python train.py --dataset="crops of objects in photos (Visual Genome)" --train_examples=123503 --horizontal_flip=true --mask_ratio=0.6 --depths=[4, 4, 4, 4] --widths=[64, 112, 192, 336] --residual_scale=0.3 --optimizer="muon" --learning_rate=0.0067 --max_grad_norm=3.0 --epochs=28.0 --lr_schedule="cosine" --weight_decay=0.02
Rows from block 6, named by matrix and row number. Rows with one number belong to one channel. Each number is 128 + 24 x the weight over the matrix's rms, rounded and kept within 0 to 255. All counts start at 0. Numbers have three digits each.
# convs0: first 3x3 conv (model.blocks.6.convs.0.weight, 112x112x3x3, standardized in use), inputs 72-83, a 3x3 kernel for each
# convs1: second 3x3 conv (model.blocks.6.convs.1.weight, 112x112x3x3, standardized in use, transposed), outputs 72-83, a 3x3 kernel for each
convs0.24:126133150138116128141132137121125153136135112126136122118134113126116146145137147127135150112107163098124128157129141152119130129105096103113147107097030101047083118142140135126157145161148115115105084103037096175106132122124100089129103096122131105129139133151118125129122147167143093091109146145140134113128187172157214139
convs1.24:109158128130104131115151135136138097068103113145140125100143164152109136116127115106141129099134098122116110093185123160136117143118118132152162098153132159092106172170150108130119078126115111117162097123135114137119136139123159133156134114110089127140153104112132110108117183126108166139075131082152107118122131144128139123
convs0.25:128089165154144122152177143153135125128159105151149150132146111168123128129130111122125146156146115156189168129123116106146140144159114110169131097192061131103155136120111138144142135109145147099075126127091103115104104114168095142056116139098150124105144088152102130127129114154115133099133149136136136129144126156103116137
convs1.25:118165155172095165102118152133132147146177163120153141179136143177103100142124124139139160151158142133159172203120133171140133126090126130107117121075103109090124164144133193163143171157166108145131123118113114080101094150120148135102177094110170120130126120098139145084122149118165161165138111100109134138090109103111136134
convs0.26:124104160122147125142163132131103098138132134122129125100114158148125142149137118113143128153166149149135145129116143096117154140140134127107154086096181126096186162149147150170134158143135144139101102167123073098145163189112132216090093118093120135123146134093128127115137136147119112137101104139108122130151119142157150142
convs1.26:119118132149168133111119058138137142154158143101096099141104132115123132149139153114139123137119123061094111153113102163172126106101112121137116136149159135095128133127100107078108119145123134137138144116092131089114139143126138146152107096125120133125097101107131123139173132122164143155129144153120108133101092131149159174
convs0.27:141110133101108126146126112124118108146102114140141161128126108131121154113110127115117142120118166121139172146122138151115112140125131159117116158057061150134146135148136117125142119144132140098082117142148150140150139101088126136042117156156162100147128119169110133176136100085122114139142104111126134185118125189156194126
convs1.27:128116131161184164101101160122137153121089106104102105152139160099122166198173188138123128127078098117116136141119185135128192113156159138139133133144121156132144134135108141114107142106123100119109143113099124137152133136118150144114145098116120120143122149133145142125101075112099126147074113102114138112123138126128117101
convs0.28:142126104139110111106101124151177113171141103116148111151135142163115148142153154113146141127109111187111098148126113130132120125117131107080107128021146107077151144108134133152120145118111118056088128084187115074141107153134116158094129123114122159116102171099135154083101115128104130150098113134134128138113127125136126130
convs1.28:112169114150150117124106124114138111152191119164167101146097161139126139144145098103160158138143150106110148164123020161060051105059140124117172130112145122098153097165167123137153164128100127135101133110107145126143129147189117144160166128171116116148183106074151121074159142141146126139141147167100083074144113101111107098
convs0.29:127142140125114131103137112123125132157145144135162146125133115120116111130120114134155109148182151132164133139148152149126143111122134103112140134136143105125101134142165117129141116120133122159126094154125127124148132129139120109125155143143139163147118115139117118148127135166143146140130155134128116120127134132115111122
convs1.29:121110122127112157141112108115142128104123123091113110140140113138088103117106122124140123113136115132160167124139161074083106107100123131121118110120099123159151120081091158168163126158165117133121157169163130146130161164127114139133114125119126146115110117123131090095099112137155146171170171168147143135161150122153150141
convs0.30:121116128136145127160139122118140130112129120123121119130142124111165134154121124155112143145131132140133165120127138156160107123134122140122138084075072096153139126120122144113151124114125142126118151149137157123132089090149188187124139133147128121110153113170160127109127110161123093111111120125112123095114100130117115134
convs1.30:129165109125150077170155116121113122120115110157124107135137140085092143147103119179173150132120103133112085140115130126163176122149166104134127098116044131154147142138142046108097104103127134118143154097102142138119134130151163146142095100142114136163176110152066124132106130097088108093114084111098121142113156143140143160
convs0.31:108128146129132175139122129118123155132113187126111165136130118147146123127187143107118178113119156116150176150141122146127158114111132195122125151095099148114115115121133104137124129133135143096113122080060127112019153130131147105134153115113120132135150102104140121115113101129088132127117126122119110190134101130142133116
convs1.31:113100101124162161134094094120117129148129100122140126161138158144138144139119158118109104103115093101135140138118125136177154134118111124136131126150152137134146105175170122111152132147125132135144131140108117137128136161116116113115115134107133080120133121171107130150112126122127169186106167109117126167122113128150146135
convs0.32:138147141125131120125143149135135126128140081128121106089127144159147130148178122128112128135162107130145135129132079130154083152134144155104126115084083122070097142135155122129126128131136143124126091136117135100111119072071109121079120133102135169157135172162104136121127108119111111099109108146122153167137184156127173135
convs1.32:100128126109115074071142125125136121132081151084086106106110121113149142135180148122116085112150118139151112135137111102142139152151146116111123128172161122142105107116093184126094146104087114098098126142151143153150138179182144145149148152118139122141139079115128144068076154098141138132116156103140124111188128085117149124
convs0.33:128137134144133137132147111148145117167124116137124131116150094133148096108136115140166098161176109118127134117119173137113168124101118146138124162054138119111124136154133121135142151140131133137137079147131109110130132095113123166037160155129120076119117102119149107133142143145142081176142118113149105093157110113125108128
convs1.33:125139143173128161094130119127178138145157152157150131120098116096124119140119118152129138157115105168147175108133109181119128155118115131126130149108111164115124153118113112137170110146143125101110134076107133103114106127171095184140134117128134115095165135141060079114115115110136068118147094140106106139079131127028088127
convs0.34:125136144121096091113113110128123128143113117146184150141143128125118135151137138171064070164130115127146126116137136124120121106126131110123125100122126090193146136120129175158138154159145140109111152133107131105101116096100111126122126123115122092116145096118162129118137130135144145166134105123154108110158152129155102119
convs1.34:141124127156137162126125131125126119147125107113133089139143132141115089135136128140140132120084108113101105139133141125171153122134112135103112145119116119134159125119144111120117108125121147144139155135143159124151133139164156151124116096127113108141143104116131101101144126104163185190133151165136123112137139140100137142
convs0.35:111110144119107144145108110140137149126130131135134131098124124128143126140129124137142098155187117099141133123142165151133147142121139123128166106080133144140119146148140144151142137132157075069107063029079135120066127112096126155122149140115127100092118153126111104116106111135093158161119109142120102116123113111122127117
convs1.35:116098089130074064134125078120120148117128138146130129154135160120121134139130113109104150106089088096094114087123146091129142127133146146144112110135091150106093136115138119100123147128150141127146153118098143089106102121109148138158118127144130116178114148176144151168152172138099124113120115155153165151142147174117147120
convs0.36:123137137141156155108140124140151132158132118146159128129131159131158118150149123117169179126129097103050095116107120140141087136133171122151119132124137137141132139125141134115148126124163118159108135136067112162082147143143142080057133093151120125091117113149119115130103105106103112159098114154106146123136113112130126129
convs1.36:123144177128136126140131143133149122148126121123120114122161130116140114127143114133183155155171139137138121118135162123102123134109136123127132154107098091113092151117126156149165144116124127126134124122125118124131081107107143147127156119128119158117172072154101109126090127150116104086122099095087128083143111144095130134
convs0.37:131123132147164189172113195127145127111116120118110125125065100157120175149150177103112149110110133086128137127129147131136153130151158113117135126133133105138119120092105113127120122128118097154154092154148119128106129114135121124120101124139130108094131105080120070094139135162143130151149113132134110111139151111139143128
convs1.37:113115106146182116160129105141144109162133125101136143121105166108069133136126149116129116145131130103139114143114131081133124189137128147114134161110138139123147130122140132110139081125144151154101128111125152129156112104083101121089100079088113140133134141083146133093131121149153132163156124134133124124117145122140134075
convs0.38:126136167115166189141162147142127103149133113151165123126138115115137149119136126129129119103145049126138075127117132152134193131094149105150146074149147100161152128123125146133149122150133137090147135126115083109135115134120160143000122061127147144135162092154152138140116126126097136147111157158105123137117087119097118140
convs1.38:118142167145159177139141162145137135154150154158122147109112124146156141147122072142134117172144152135155168184136177124105118167139124164163144143115112126134156129115111089124161141137182141104144116099105122126132130091176172195129164127122110071085120093107045072097129147140091171136090108111080139145067115121081107107
convs0.39:154123143127114133129127166174126130143132140148109134121125141110153126134121139126127090114125065179156086142129145155155139148118138143130139108158150092076139134144154128150149129131157140104109123121137044123166130148107105138125093144131140113128116110134078155158151094121166128132105108156167133127147139125110137156
convs1.39:134178117096128122119146094135135104134117102134138100134116121149137130135144161123150079129152076131106062123132149143109150141130122134197119154166111123157133138131126125133123125127114142137107144129110126138131131127118121102103128116106153156131147139125146117131144115113160109117133139135120088125120131130133133166
convs0.40:122142148102117132165142134121119136142147161128115117150152165119141141133163121102134104107134101123170114125145118112184135147124121096159124085137156113112064118146151110145135160144130143166130112037089158103095131124167130116132102137096136104119129127101113091102125141143126132161146113083115110128119096089135120121
convs1.40:123147091157188150121155088126122116148105105114128110110106102100108155146141200121126105140159131094091096106109101137131133105093116138120135136138147083116119138134145121114102130141117149112132156127167126153151136119141138097138129144138128103141119096110109154117103148123147140120112093146133145156126131138169164198
convs0.41:137100123138130139146159150143116132162117119148142126111148126137157139122131105168137084156195084126135078119125150109131140111134124103121126113136130138143129140148135161165122130121124126098108125117102146112096134132096139143100153139109103128128146097127156094149118100121127137102150144131115125121135162132115105125
convs1.41:116155094115181088123222095128136093118129104130146072144121105143087069131103130121146108115144092121129110124157107133147096099171109154161128132128099159146135140127136124107119089105139177141125153115134162141141119121110163115097115118136111120140117100144131123126129180106137173131125180145139111151141128168124122164
convs0.42:159125078133128111115155124116124160123118140122146143138177124158141120154098140116140132135140105131061082128105105118101088105152158108112116163113113131113130138156140137155161137158139120135138124183122126145137120136153129151050132132111113127150146189186153105103125106140093166150097143116124128107124159139135108132
convs1.42:127110092147107151170140098143116133107137122136114131103156085121109097143137096144126111133121098156113109124142150125123126138134120102130161108140160077129141109144144112131123118144124134141133157137133135126130125111102148153108150177098122135127151147122136117089157142166087111137099132112137138112086125146102118122
convs0.43:112120127130134124120103117129148130165148108162160127106100168127110148122164135112145160134145151103113165120102130131090123186084118103148089104162039147099078132155149136126135139151136147137117132097050215105097126080169106063124132128131141116099145176109110125129115136122138160136146141120136139122169170132137166120
convs1.43:134133122120176167120171131146157129160135146137117110155119138143087100126100129125117122115118156141127119166146131117161091139136139142150128157118149144110158136125135114125123098131125117115122119122140103142132152148129165157158150154123136161105116104060122173135116137087119122083120144186111112138099117145099107147
convs0.44:110135101155158146132210166123145150118129129136208142125132112139133104129119108096172137115115107142137237143100135115141136144122158144138133127139142129144097144142137133138128149150118172137116105144137112113120113093143125071233103112154112110124108101069115129170110122134126108131124179113125118163126157148110117147
convs1.44:112119133129164152130122118125146121144140162123131127139167122119124128155123140179147111176166152145125118089125153117186101100172109097165110102138157111086152128160154131177110145148133119117079125106113085119126180114106173098150144074130133183103097151113139135107101148177098126117157103137123137146089105133077101112
convs0.45:152131157145136166146125138152162158121127129126136127132103122128147132144141140143106110159137176169194185139149138136138121157155133120130145174191149116096118129155164118119155130136145122126116134145112143128103127139124133164175149110139120079090084083089038082101132139113118127133113107074115128151121086119132139152
convs1.45:116113127158123185078099129136124092080094115090090120120099138084094106146132154139120128137096100131111115098122153096156204126165158138161139137152138166183148139140147116104075131146120145131119150151147156124130138121110070081108127134106136115113124175120090093129145130131124159133050040120146146144158132124132127143
convs0.46:124125174142113159173146152135119145110134134100115155126151171114113113140141122117096129133117129112105128134135134108120123113106133126145084097117106094019090126134145132120151137135135103153142108079167180139101132133045095130172107086072146148130121131104130169111125137141130135148139102140132107115121111149175178097
convs1.46:158110093094181110165136124147147128099104114142142132104118157138185163111104127118133111157140100123119115105131164164139120095129153137129147121163180133150140125098106097133133119121119123138123128145137134134159111169138209163126112117125125121112148130146129118100140102145107140137116144115124081110095160155147176162
convs0.47:108145122111116123115145138133133116100160137133183146133133159145160134123167146153143095150148094145164110135118115147125131137092123120132122114114096083088119132144145145141154163148141112137128140185120123136107118126111118067104111122134114136118126130150128173118096156115108120097091158122135117121133123135148133142
convs1.47:129177146143143165127143124107135120139136140134143131141125119123101092101126121134145120118139080114121103106135113138151129111133112107083125119103112156106125139140185096109132158118135141155125102147111142139124125144100107148106086103122165141122134130112120123133151174150146169133153116124143122124116122135133112117
convs0.48:111148127120139106122140154131155159102145125123111134127120122136138139157127117122157161148107157132139139119160123133086071125109152131099105147064076111122151122133142126114143130141124165113072161062087151013134133111120096128111139105111104114121155167154067081140158124142114120103117144131127139148164147186134104114
convs1.48:116137122160122166117053133145135127139168133140103134127114104124119139119163077127120143144157119132156141112144082142124161130129128100099121117136093112115104135133144154174109111117137125121128135122128151145118115133066079069081124109116126143154150116138143083135124166155148132111121140116135197149108115128149126121
convs0.49:125114117108155111119125124137128118118140110128117139146121129143121128155139111115126140132110189120145168131125139143108119122159139124137137118149134144093115139157113120150128145160140135137138130133146218126145138118143127079146110110122153129147138134148088083118128128114123136139132109157146141140113113112127153118
convs1.49:097123094108151051116115091127104076110147096095132129079096135118092159128129174111122119122117121111138112132163123099172119116175134115089117110116110114094082117067117105125113128140136130137154141122156159115115159107115090049068121050120149139177148091168115133145115092150155157113095164074131127148168150137171094142
convs0.50:134148160134144155124140128103131110102113098112096129134146158156148169156158137161174140120151094110134141133147126149117164142151182134134149115149172156120155134130138128133127124152140106124109105133034104110059119128115109148043106172120126106117136145084146158151110133119083123115101107143106146130108111088102126163
convs1.50:080145131136122155132131122151143077168156147168098117130090122158101104180115064139119097153165145151143145144166100122185112140153114118153156143149128145135169116029085146110139125114143144114104106121113105084103135127151137132123154146130120051083116118113098102129095131107109151126148080127133130164135107116120155144
convs0.51:150140166114100132108125126140128156121122142162162174096130110101127122139132124133140155158161133157217192162165142128146159140140116153132114158132117146153126123139142135124124132136148129087088113131133142174190080129124131128140144127142108122144114092114121079114152119154152152136101127102173094147137126147121100118
convs1.51:141146144172134142143110116101096095118104075080112105108137125135133161123158180149157142136115115104103111123105123137159176143117144143151100158163145119151138130148155126101128176105148137118134131143086139121138112086111069094104067116127130106127130102139131096125109138135142172149135108086137142123130137124145122130
convs0.52:139142113118138116100125145125143124097131123112178136114141139122139145141127107119120116102159109129157118129113122155131130139102148120125108126089140104142132119142138109119124116136139108108136113127131172160078143134130125126090125136127106120132090129123184082121115114116116110120153128164135131135118149153149129125
convs1.52:137193128168118107088153148117148118178131118121144144145135176132149095169108118126150154098151103106121107159151111075141102143091118108099108137098101129097130118134158171129111200083139139111106130111100122114110097127121087180182120162107170084101076081137109114142110153097147111133156080118135138116193120136126138122
convs0.53:136129136141139144139131094113127182141125136157152145120135105118124136131143170143147171101101144114102144118115118167136102098119134123124129095112095123150167113123140118089123127098119141111074171168066138122183126107113158122129145157150128146130122150188154163130100097137092125165151169141122147139133114172141138174
convs1.53:095136109080106082115114126148131106134153124150174131133162136080104128121118138191188160168154121102113104140120122119125133133155142151143162099152105105132146147136192132138123112133137115116119135126132132135151155120114151122150171148172141157163127115147129129142107119148065113114156130107122119123107125154132134156
convs0.54:151133149113120117142156104112156155142112103125140114142124109134102102155098133135136190128102139152085117161129134106125130137137130137131113146143062162161130158149133119104162129138134112097115115111106163111125133117123141148136101138107120105127181087121143092110102113125132142089142177095146160116170121143134127156
convs1.54:139130127161121130125123111132128119134123117134148107126163137138131156097124090139134123114112139121116116146140133129122155092161141136145129122149126128109109138126124108140146154102134139122124131103143141111138120129132144168093148142123125126137136113181180154086161108101132131158137168109146126138137125141118127145
convs0.55:142136101133127107169136176138116113136142155142136131142112145135111135170139132151191142129138186095087137120114116118126119152111123150101054147095111133153113132151101128117124132147160136080080125075075134159133143159077144089107131129116134149132115177100113131132113138079111100152155158187105117154125128162118142131
convs1.55:098157098153174100103139111142152105107103166109155121101115146141104184135113163140158114152163167168114126147096091152056070130161118121157182114118117126104109094111110110116103117121106132154157124125162138114118134131166152138142154138147130131141144040158136162204112116114135063065149174150124112139140090090118112134
convs0.56:136168158079087104135096078095116127120121150101161143157158156087117101109085098089092096114122110166196172155147157099119142122116108141128159130168176098125150115126127123131143162162173152117121147097085171161124129166136120158170153137164098129117129100105145135176110121108122095144147145105122127113127115128127067110
convs1.56:152130122134159069110166139118107093101101093126107121090084119138169129108068137160137143128114087125129116125130165088127133054123117115125118117102113145085107137146138136119143120146124146113114138132132121100094154143136122087145119174115110114077146134122122105070154137122141194164166143132132123110150117119134119128
convs0.57:133126168145151187142160130120132123131136129119148140104132160116144163119111125117122106103148121107107135119100137120127143125127130114123123145120113116153073131116125114162124124126120119136107128170059139182107105114128129119150127122113126111097125140113104126123131110121132159143120149101117131124137138103138139125
convs1.57:141085204129183184123122129132085127126114121128102097120124147126124134153111132139138139143124144128132130102083136112128105145111130136108101107143148134143169126141130105097112135135096132172165187195168132171201130125099151108161096105139129132163102112116130118082135132143152127122165132137113134142138143105163147115
convs0.58:130141175134118157142126182127109114123143108120128124167160178136143163142144157133159095141156127123146130132135149118098147154104146134145159111121144116183160115127121130100109118105113132128119141129066127133088140141101130145111157140147106085093120086119125110114136155143117132129131160152121125101122119083121088131
convs1.58:104136116173117102101123137137130118122111162154161116109146139094101137158090080135149127146118164132161125117071113107097086078139089125143114179156156154137107150146092133175139086156142182131111138138124139116142138117129140137124115093123112145123106104130100149156131130090129137087126120158120107139102146132093140097
convs0.59:148113134143139149128113156125128159121126132120142122129127129142143120123127140126119071081142129102095131136104128131194129135115129142138116118070126150153134131117137160112119129130138152140125134204117091157101083083120082241126092109116121141162127137152111137136111139113168135127124118100122123110158134150141126147
convs1.59:123126122067124112153105119118126127170139103123104121146172134085098108161145170122121109115126129144110113115097120213142132115124104119127111165135132132155127119172113092099100138173142132114129163125136128110115112153135144118182105130080101119128157153135126137146129156096143124142096130090101135105086142101132157128
convs0.60:126146136143161143081149108133121130137125132106131119111154121128156125118176113093152098138134112152120121103136156118119119122159124112175142100115115155059137121158132108141137102142129127160123101117086123152111122127100100095120119106144123122136156088142101090135124158110132104101075134109148114126113102142129111154
convs1.60:123089159136142139160137104121124120104121123100133135113111132134097143143139151119136134119115119110124115105139137113076104100150129113161124128155138142102162136147138124108120152130097152123126157150155140133134097108120105156118132123060144128127166116133130128102116127146109112159120138110158125130139153136162135137
convs0.61:158134144136119160140153149156160144138153116141154117183157119151150138091114116142123063156116112116119146145117124134155184132144130094117133104103129129170111171141127156139159111131139140126103100060096088111128133110105115090130127136102130142113112168100115101147147141146122135125092120119131141119151151135126114143
convs1.61:107140126126178112118152132105140115106110112123096108140092163119073083138112126128114118121106112109113125130141144133140160138147134137129140115099142164133165134118100108074116105083089112132122148154151135157182158148108130164110184150129139157122132062098124079110089145126154116132153115074141150157157138146165151154
convs0.62:140130111128131131150124133150122129128140117145142134168148126151164120141146144127104113119151132191157153115132159103200123102143126140112185111122181180187164129138129119145111142107127110104117110192147113144093139122134191133137211176160117124115104078109155122122136134092111121137157135127129105142131108125150094127
convs1.62:097108105122133106136088097106132127127109103150121078120109096104112105146093129117142113097127101108130132113106146077149128121125152118157137122124096134178177122137138125136131107147126146121136126113077129116134090100127160061064086110095145129147158172142157186135123129083134133124170103084115112125147143125144153161
convs0.63:130110133119130127146125119150159128132160120145135139149107136098099131132139105143139147130230088117134160138139121162156074136116125134113106184121076170121120146136154131123133127133106129113142142131081176090076147155091153158066094124120126097140083098148107102106147166118100123104130114127138111138154155188176091150
convs1.63:091144123037146115151078148121122165127122136116088124118107159128131150135117119119114124128116112145145126158110154137139105098109140111140124138143152173183151134139058127134144083170137126094128135125142099096135138126093174147117130118116138158171179120145131125106125071107115154121141128148133118143102146136105141137
convs0.64:126145128131133130141109110126128125142124131126130127136139118108125144119106105112109113124136132143113130127121113160120115146097115100117105150080094121095139131136139131111139134118129122141132164117100149148171121108127034094127129076133118128136093128126105124138136118122142109114150132119144148142112154139107097165
convs1.64:155079154119109121116109114137109124141175124149131129156097139115131127117082116157132107157139114106123119182150131108119103116091074126171133165146200130122144130150144197161127138162107123138126151142156108131151135137114121098164139121115134136137092072128131140104138114086152135120183154129124112140107113133125111112
convs0.65:125104130174150129142129141112111109167133155127141128134137125134148127145094115154133123171173122081061110136146130144156111126144156120136042140091032148146117132164157191171165123133150132103052151161082090111120154118166110093120112098136177131159139157193124119133152123088132112137112096140123139148120154161100128132
convs1.65:156148174142137182159143130113117139120110145128113122111089119116076101132091109128086096118077111124086120112076163148140179125079111117115111115142113151148130136124133132126121102104100105113116120136123123131134139131137147147124138092138120112111138127101134102127138145116130168110130159115152137104084118113118117120
convs0.66:115149111148114115102119122132158128124144140117149131120154142171112140146139135117175094172121110136141101139132159124150135150117147117115171099148160121095147151154131157128130153134142131128159112036107155089109100143142169169162111086128139136181164134136166118132156139134152099107082106097122134135126145112174127133
convs1.66:138128161142145156111117144115148129118103100107089117107118096136107098129114103112115119120140128120117095100150141153143146129144123115158140145159113137127194141138131098095102138113145138120122124135133113160165112133121169128139136112143118129128143124122106083136124176131137113141102053101132133133106108106139133142
convs0.67:107150120103139119107110130146131138153125150136126128131126153128132155136127116124139129124159167125156127141127109124125119130131138149107140128111105088100097134133153121133170134149168137031099103079105101096177149167132133146102139159144135156105140136117164134126136127118163109133137140100129096157131095135122104127
convs1.67:134133119152152095161112062141119099140137096126105122148139148122119115123119125139101115135094115128116157123125110118130103112161105129112128129128082139142115122131155101147144125146139139119124142136125120143123150149154110134110105157150116128090140107117113102125105141167141136148145146128124141134166148160163125138
convs0.68:127126126110137124110160148134134153126140136157113143125124110144127139113116141137123114163125095152114115138129127114145108112148139123168177090109100153123118131142145114129127112140151104132022144104147208077089136143134125104068131141084144138087136190164142118114149133125122103122118089094137153171135123172126126122
convs1.68:115125115109143106137118156133117132098178106139131120132170155146113141127121134128137122130129091104124123125133122148200157095113146117119141107147121159185153119121124113098097132145141126107137127129095120128145135151128127118148131130126120124146185145057143172146077088155136115144123178078119102165132115156161130136
convs0.69:142123123146137135125143134135137137125142127130154137146128110141154136142135119155172143142190164154185142131125131128117122108114122088107096070093093096064098140139159140151149133136143121055074099060066105028087127114117131118111131141115130094122139105131136113130133114122138131125131142134139134132126131124141142125
convs1.69:114100121129071153125118110127163157153195183122133172136151115121089062129101060152084108117083101123095119092101107076110094106094096134123141104077082138120099118101108109090115122101119114111127146121110131116109160171173131150172138149154103096117125105125155096128133111140137157138136165147121133124101130117096113124
convs0.70:136144153121162112144138127115143121124144130161169164116099074132124087117154113108101077106117089105179118156189163160182139139123139130123139125120115131123128121105127163133117163136117142120091146174056105147066135155087142154098133153113150152160139164136143134127136152182133098133145132142115133113131133139114128132
convs1.70:128181119170148122145184096098131123131147153131137119119107118161115101159147108099117129132133142125152140124137129120103120137115106127130111090101120126085126121110124109110116123111125146121109138117109165132149129133146175093137155165156160114148165079143155114132117137102137168117103160138117122138121134123124140142
convs0.71:143141142125147117113136140109132153112133143105154139141134129113111131130148133085115127108155173096137152135117132135133112135144118115123106120097066129121113153156127145178136132164126133114113122127143090128170126119136115114136113078112125126147135126133158133108124133143153147131135147155123139121161147147143141120
convs1.71:118150140134162135161153102137142116106133117081111122145095162130082166124104157118132129092081088089091087122152157122162158120155125108104109093118116132117082155123114148113083130135105128156136153127151116116118106125130104093128112118127138125169115147161172121120169150128160150135135110149166128099171133106143139129
convs0.72:141135158120135142140180154137120131134136134150145138116106125123117141135145161128083111081078124090095131111108131123127124131129122138123136131152139135145163121131124120137119125128117107134102138189133119145154121091091098100111118108096116125146116123120118113118137139125121139134119146111147142128117118113129121123
convs1.72:137190109149155136127156135119127124105129124119111127137135117126132119127114126119120130120126131119113131100105121128097127131112120139136132132151137149175139113096128099092130104088105165184167162166185162185205139116134108094134125116124132162123122113088112101104111158115110134120086116108109119126125128132133133150
convs0.73:137150152155164159154137130142158149144128124137136124126124122131121139123114132135092126140123168114134153135161164131117168100070107161199143121143118101096075130139140139153143135151165097125105092110110154150050118115146098114126079062152119157111117128077083116107118123102131155118083090079146131119111102137148155152
convs1.73:132142140065081096118119134117124109093106116145132119131164124126131124133127111141164137135138124114111109098152131126156168096144145109129122156151111086103116158134135129143149076145153171146134141126141136136173084085079156091093109106116089213200177178169141144113125136155117133136110109096160109113119115108119097112
convs0.74:105147131127159127152131147092140165100160132144139153103147139116129128108117134140175188137138131148125141133125123119090143119117153086121110129248077145115096131142140117166128137136128109092137105058082090149140137145131081083157093088122144150131161093136133120160088124121153177103147114111127134146135132121127127150
convs1.74:095161128136097180083115119165149132142172140160145128166088123131133154115127130134115121120155170133134140154153120144127119132121134105143151137148153137086124131107106139150142129127146107148139107124108119108124167134153112132153174139139119131102085143090164086101085105111120096162156120115136086161144104122135153155
convs0.75:116097128105121111116103143120135117111144136127148130122127129111132118122127123105096142114090142154106131130134105124134120129131115151118135098151093085140139136148141130131133131133121122128130127160155126103156080037107132004086072117094119111123138125144135144133127142116150163112141137147146155123155138170151136155
convs1.75:131118144092148112164139117120155124114137125152166132154125135126175160120147151129152134127144141126167131126097117116117133115125133170170147139176141134171168152128146183146151149185177134134178117133137145168168133150118140204131102195145119109098086138087121128102133124098147131123115143098133139115118108131123072145
convs0.76:121140089118159075134149138126136120127127129116152139124133127141172142138145157154138174130145192150092128147167114115185125124105113111161098069120057131158131117096123144140122139126144129148103111032117092110132106088140121148140092017095121118116184158152106108127142134114142167121094145124109112162110113175114101129
convs1.76:111138161127160152117109160147109114133142152133122140133170161132139128167139142146127115149141123135134157119126127154094101188118146131119108117106081167121100151160125091157114135144117122152133136105125104116114157129118129129115142152083094145130125087111108104096089148130094087113107099100115142134129096124121135125
convs0.77:121156149119172149114089125136112138116122125154129161132139110152133118114116119100086107102097109124160130144172128150158137121118131150123128163139131130104139107114138080124133126112139109129132112123128134059125124136102120140081128144084148124106133140130124185177104154115114198151133127135152122116114123157124132134
convs1.77:132122082164120109145100073130126136119111116111127119110147125112113136123141129127153150136169152130126148141116127097155117108119123108112157132170148094106119120131110143131116126131118122109142130111116117129114122122135116056095122116093158107147104137111156127125133120091115126119126157154129126123143106116118136116
convs0.78:112125168099105152130132126128096114143157105136101112100131104120142107132106119113100076094093113113098132149162148148161131147102144087099160149186169147114102127122129143135120123148153099166109080232129076132098131133120150160088107131135148138117146131137128163167111087147133106132124148157123124098147101100123101143
convs1.78:127141106132137125144102107119129157095111139144124132096155114129164138120152141162130116143156164106123117125084114166091124145060145119087106113129093107142092164160138153138160148137144159131128112078097140108080141098124074083135100115175146129148119084134125094110113189172130194165138121064153161126120147101142145103
convs0.79:116127146092134134112094149116136168122144122166120147131139116103166094126112129109133098153148058115207097114134149136131139110127121115115140086125129114151114160168178138152125147138142128094131148123064170106049117169153122153081183202088124142118114140121141115109112124160116176125152177157134111121139108107114146127
convs1.79:126155112164170137149112151130103085110147108113133105097138122148094122120110103109091123114103143142116125139142111122133102137092144102131139167122121118175121104104130114122123132104124143128127151152121128101134136165131148131140157104177134134134142115106136156130116121101102156151117186132109129163118123135127147142
convs0.80:129121130137126104156125143094132145109145154121121129161169133127137116121112091111132105133146168133153163119115155128120127132126133100137137122061103129144137153142140150129124152129136132161132075029106101139148100120110089125143139156163131150112104102133131096104139124125120099114139109119145135122136118156148156140
convs1.80:130112148123150127133148123115149165153149186126160156148141162141085114146086127154119112114059080135078121110086084131131129137123084157119122115101076099102064154161145124164160137153152151129108073096086142102096096127159155176168141094114129162149146125118132149154139131088161156113140095075126135143128121139121093120
convs0.81:129153121124138126142155127123131130123147134146154145125160127137139148152151136124160111106189123124197142130135143142128143115115127140084107117064120132077076158155138158144153143143137121054053116030051118004043130147121114145111136133093120113092126096099148092119121142103144126125152129114148133136131132145132128133
convs1.81:108101050175155053139084043129147126149162139114134123146142132105116124125098099112119118096081097089087120097102106103112081104107085133152168126155130155150109140112135105087125085103139105131134140140131133119123151139158148122130141116143122131119134117171140106140116079130110132103126162163098122160134102144116143142
convs0.82:118121133104131145101125112126145128140169126124137155114126135115113133134136093134113129120096079140177155113156168118139167115144144158129094121172142113105174152127140133151131141142151153127108144144113128029048059077113110125116110132134128140140147136150131127147135132132148128154121108136139126117135120117132124118
convs1.82:102149112156100128134145075116082109131161091141128134126160144159085107099157152129129127108145158092163167149122117128140099124156105132118104140161159112139106099144111138110114122124132141144135126119141133085109130128120091090134189140109122126124056104102131127156106156131117135094145173131140158149156163155143152146
convs0.83:126133135144187149103130137132126131135157138118167152118167124126152128120119095130120109149108108140120113123148138139111106136111125110094114111105142127143171147155123150126127130137122140118155133113180124181169112114136105128131106124163122104145086137122084141131120108093111149147097160135144155098130140114117120136
convs1.83:097126125147097148137155127098099100090144134105116115144134095139074111102122128121140119115122138116136101148136116111109121088102105120120167141133149141127124114133148117163161140158136150161145103091105136104109131145154093122133096125086161133145152118105194119142136154178067143160084065126143157133148166120136138136
convs0.84:155132158102098095103120131143127125144174161140130132144154141115121142103116115130121110114134131166183185133134125122102135130151112110131156125140110158053107144139146126122155126144130095131097101166131143000070106115117108159140118125116138124115091099089119136120112126138134124132143126102130135115131117125137148140
convs1.84:124147128079081120126101133141107107124134112102103124116135147120140135116093125161167174117124112117112104155116121125160169095111097094105126153153157111052071161161131173156124110146151142118128124127128148112090107088060115086047097088069157156169145156089158127177148151093146139145119127097128138117120146095134104074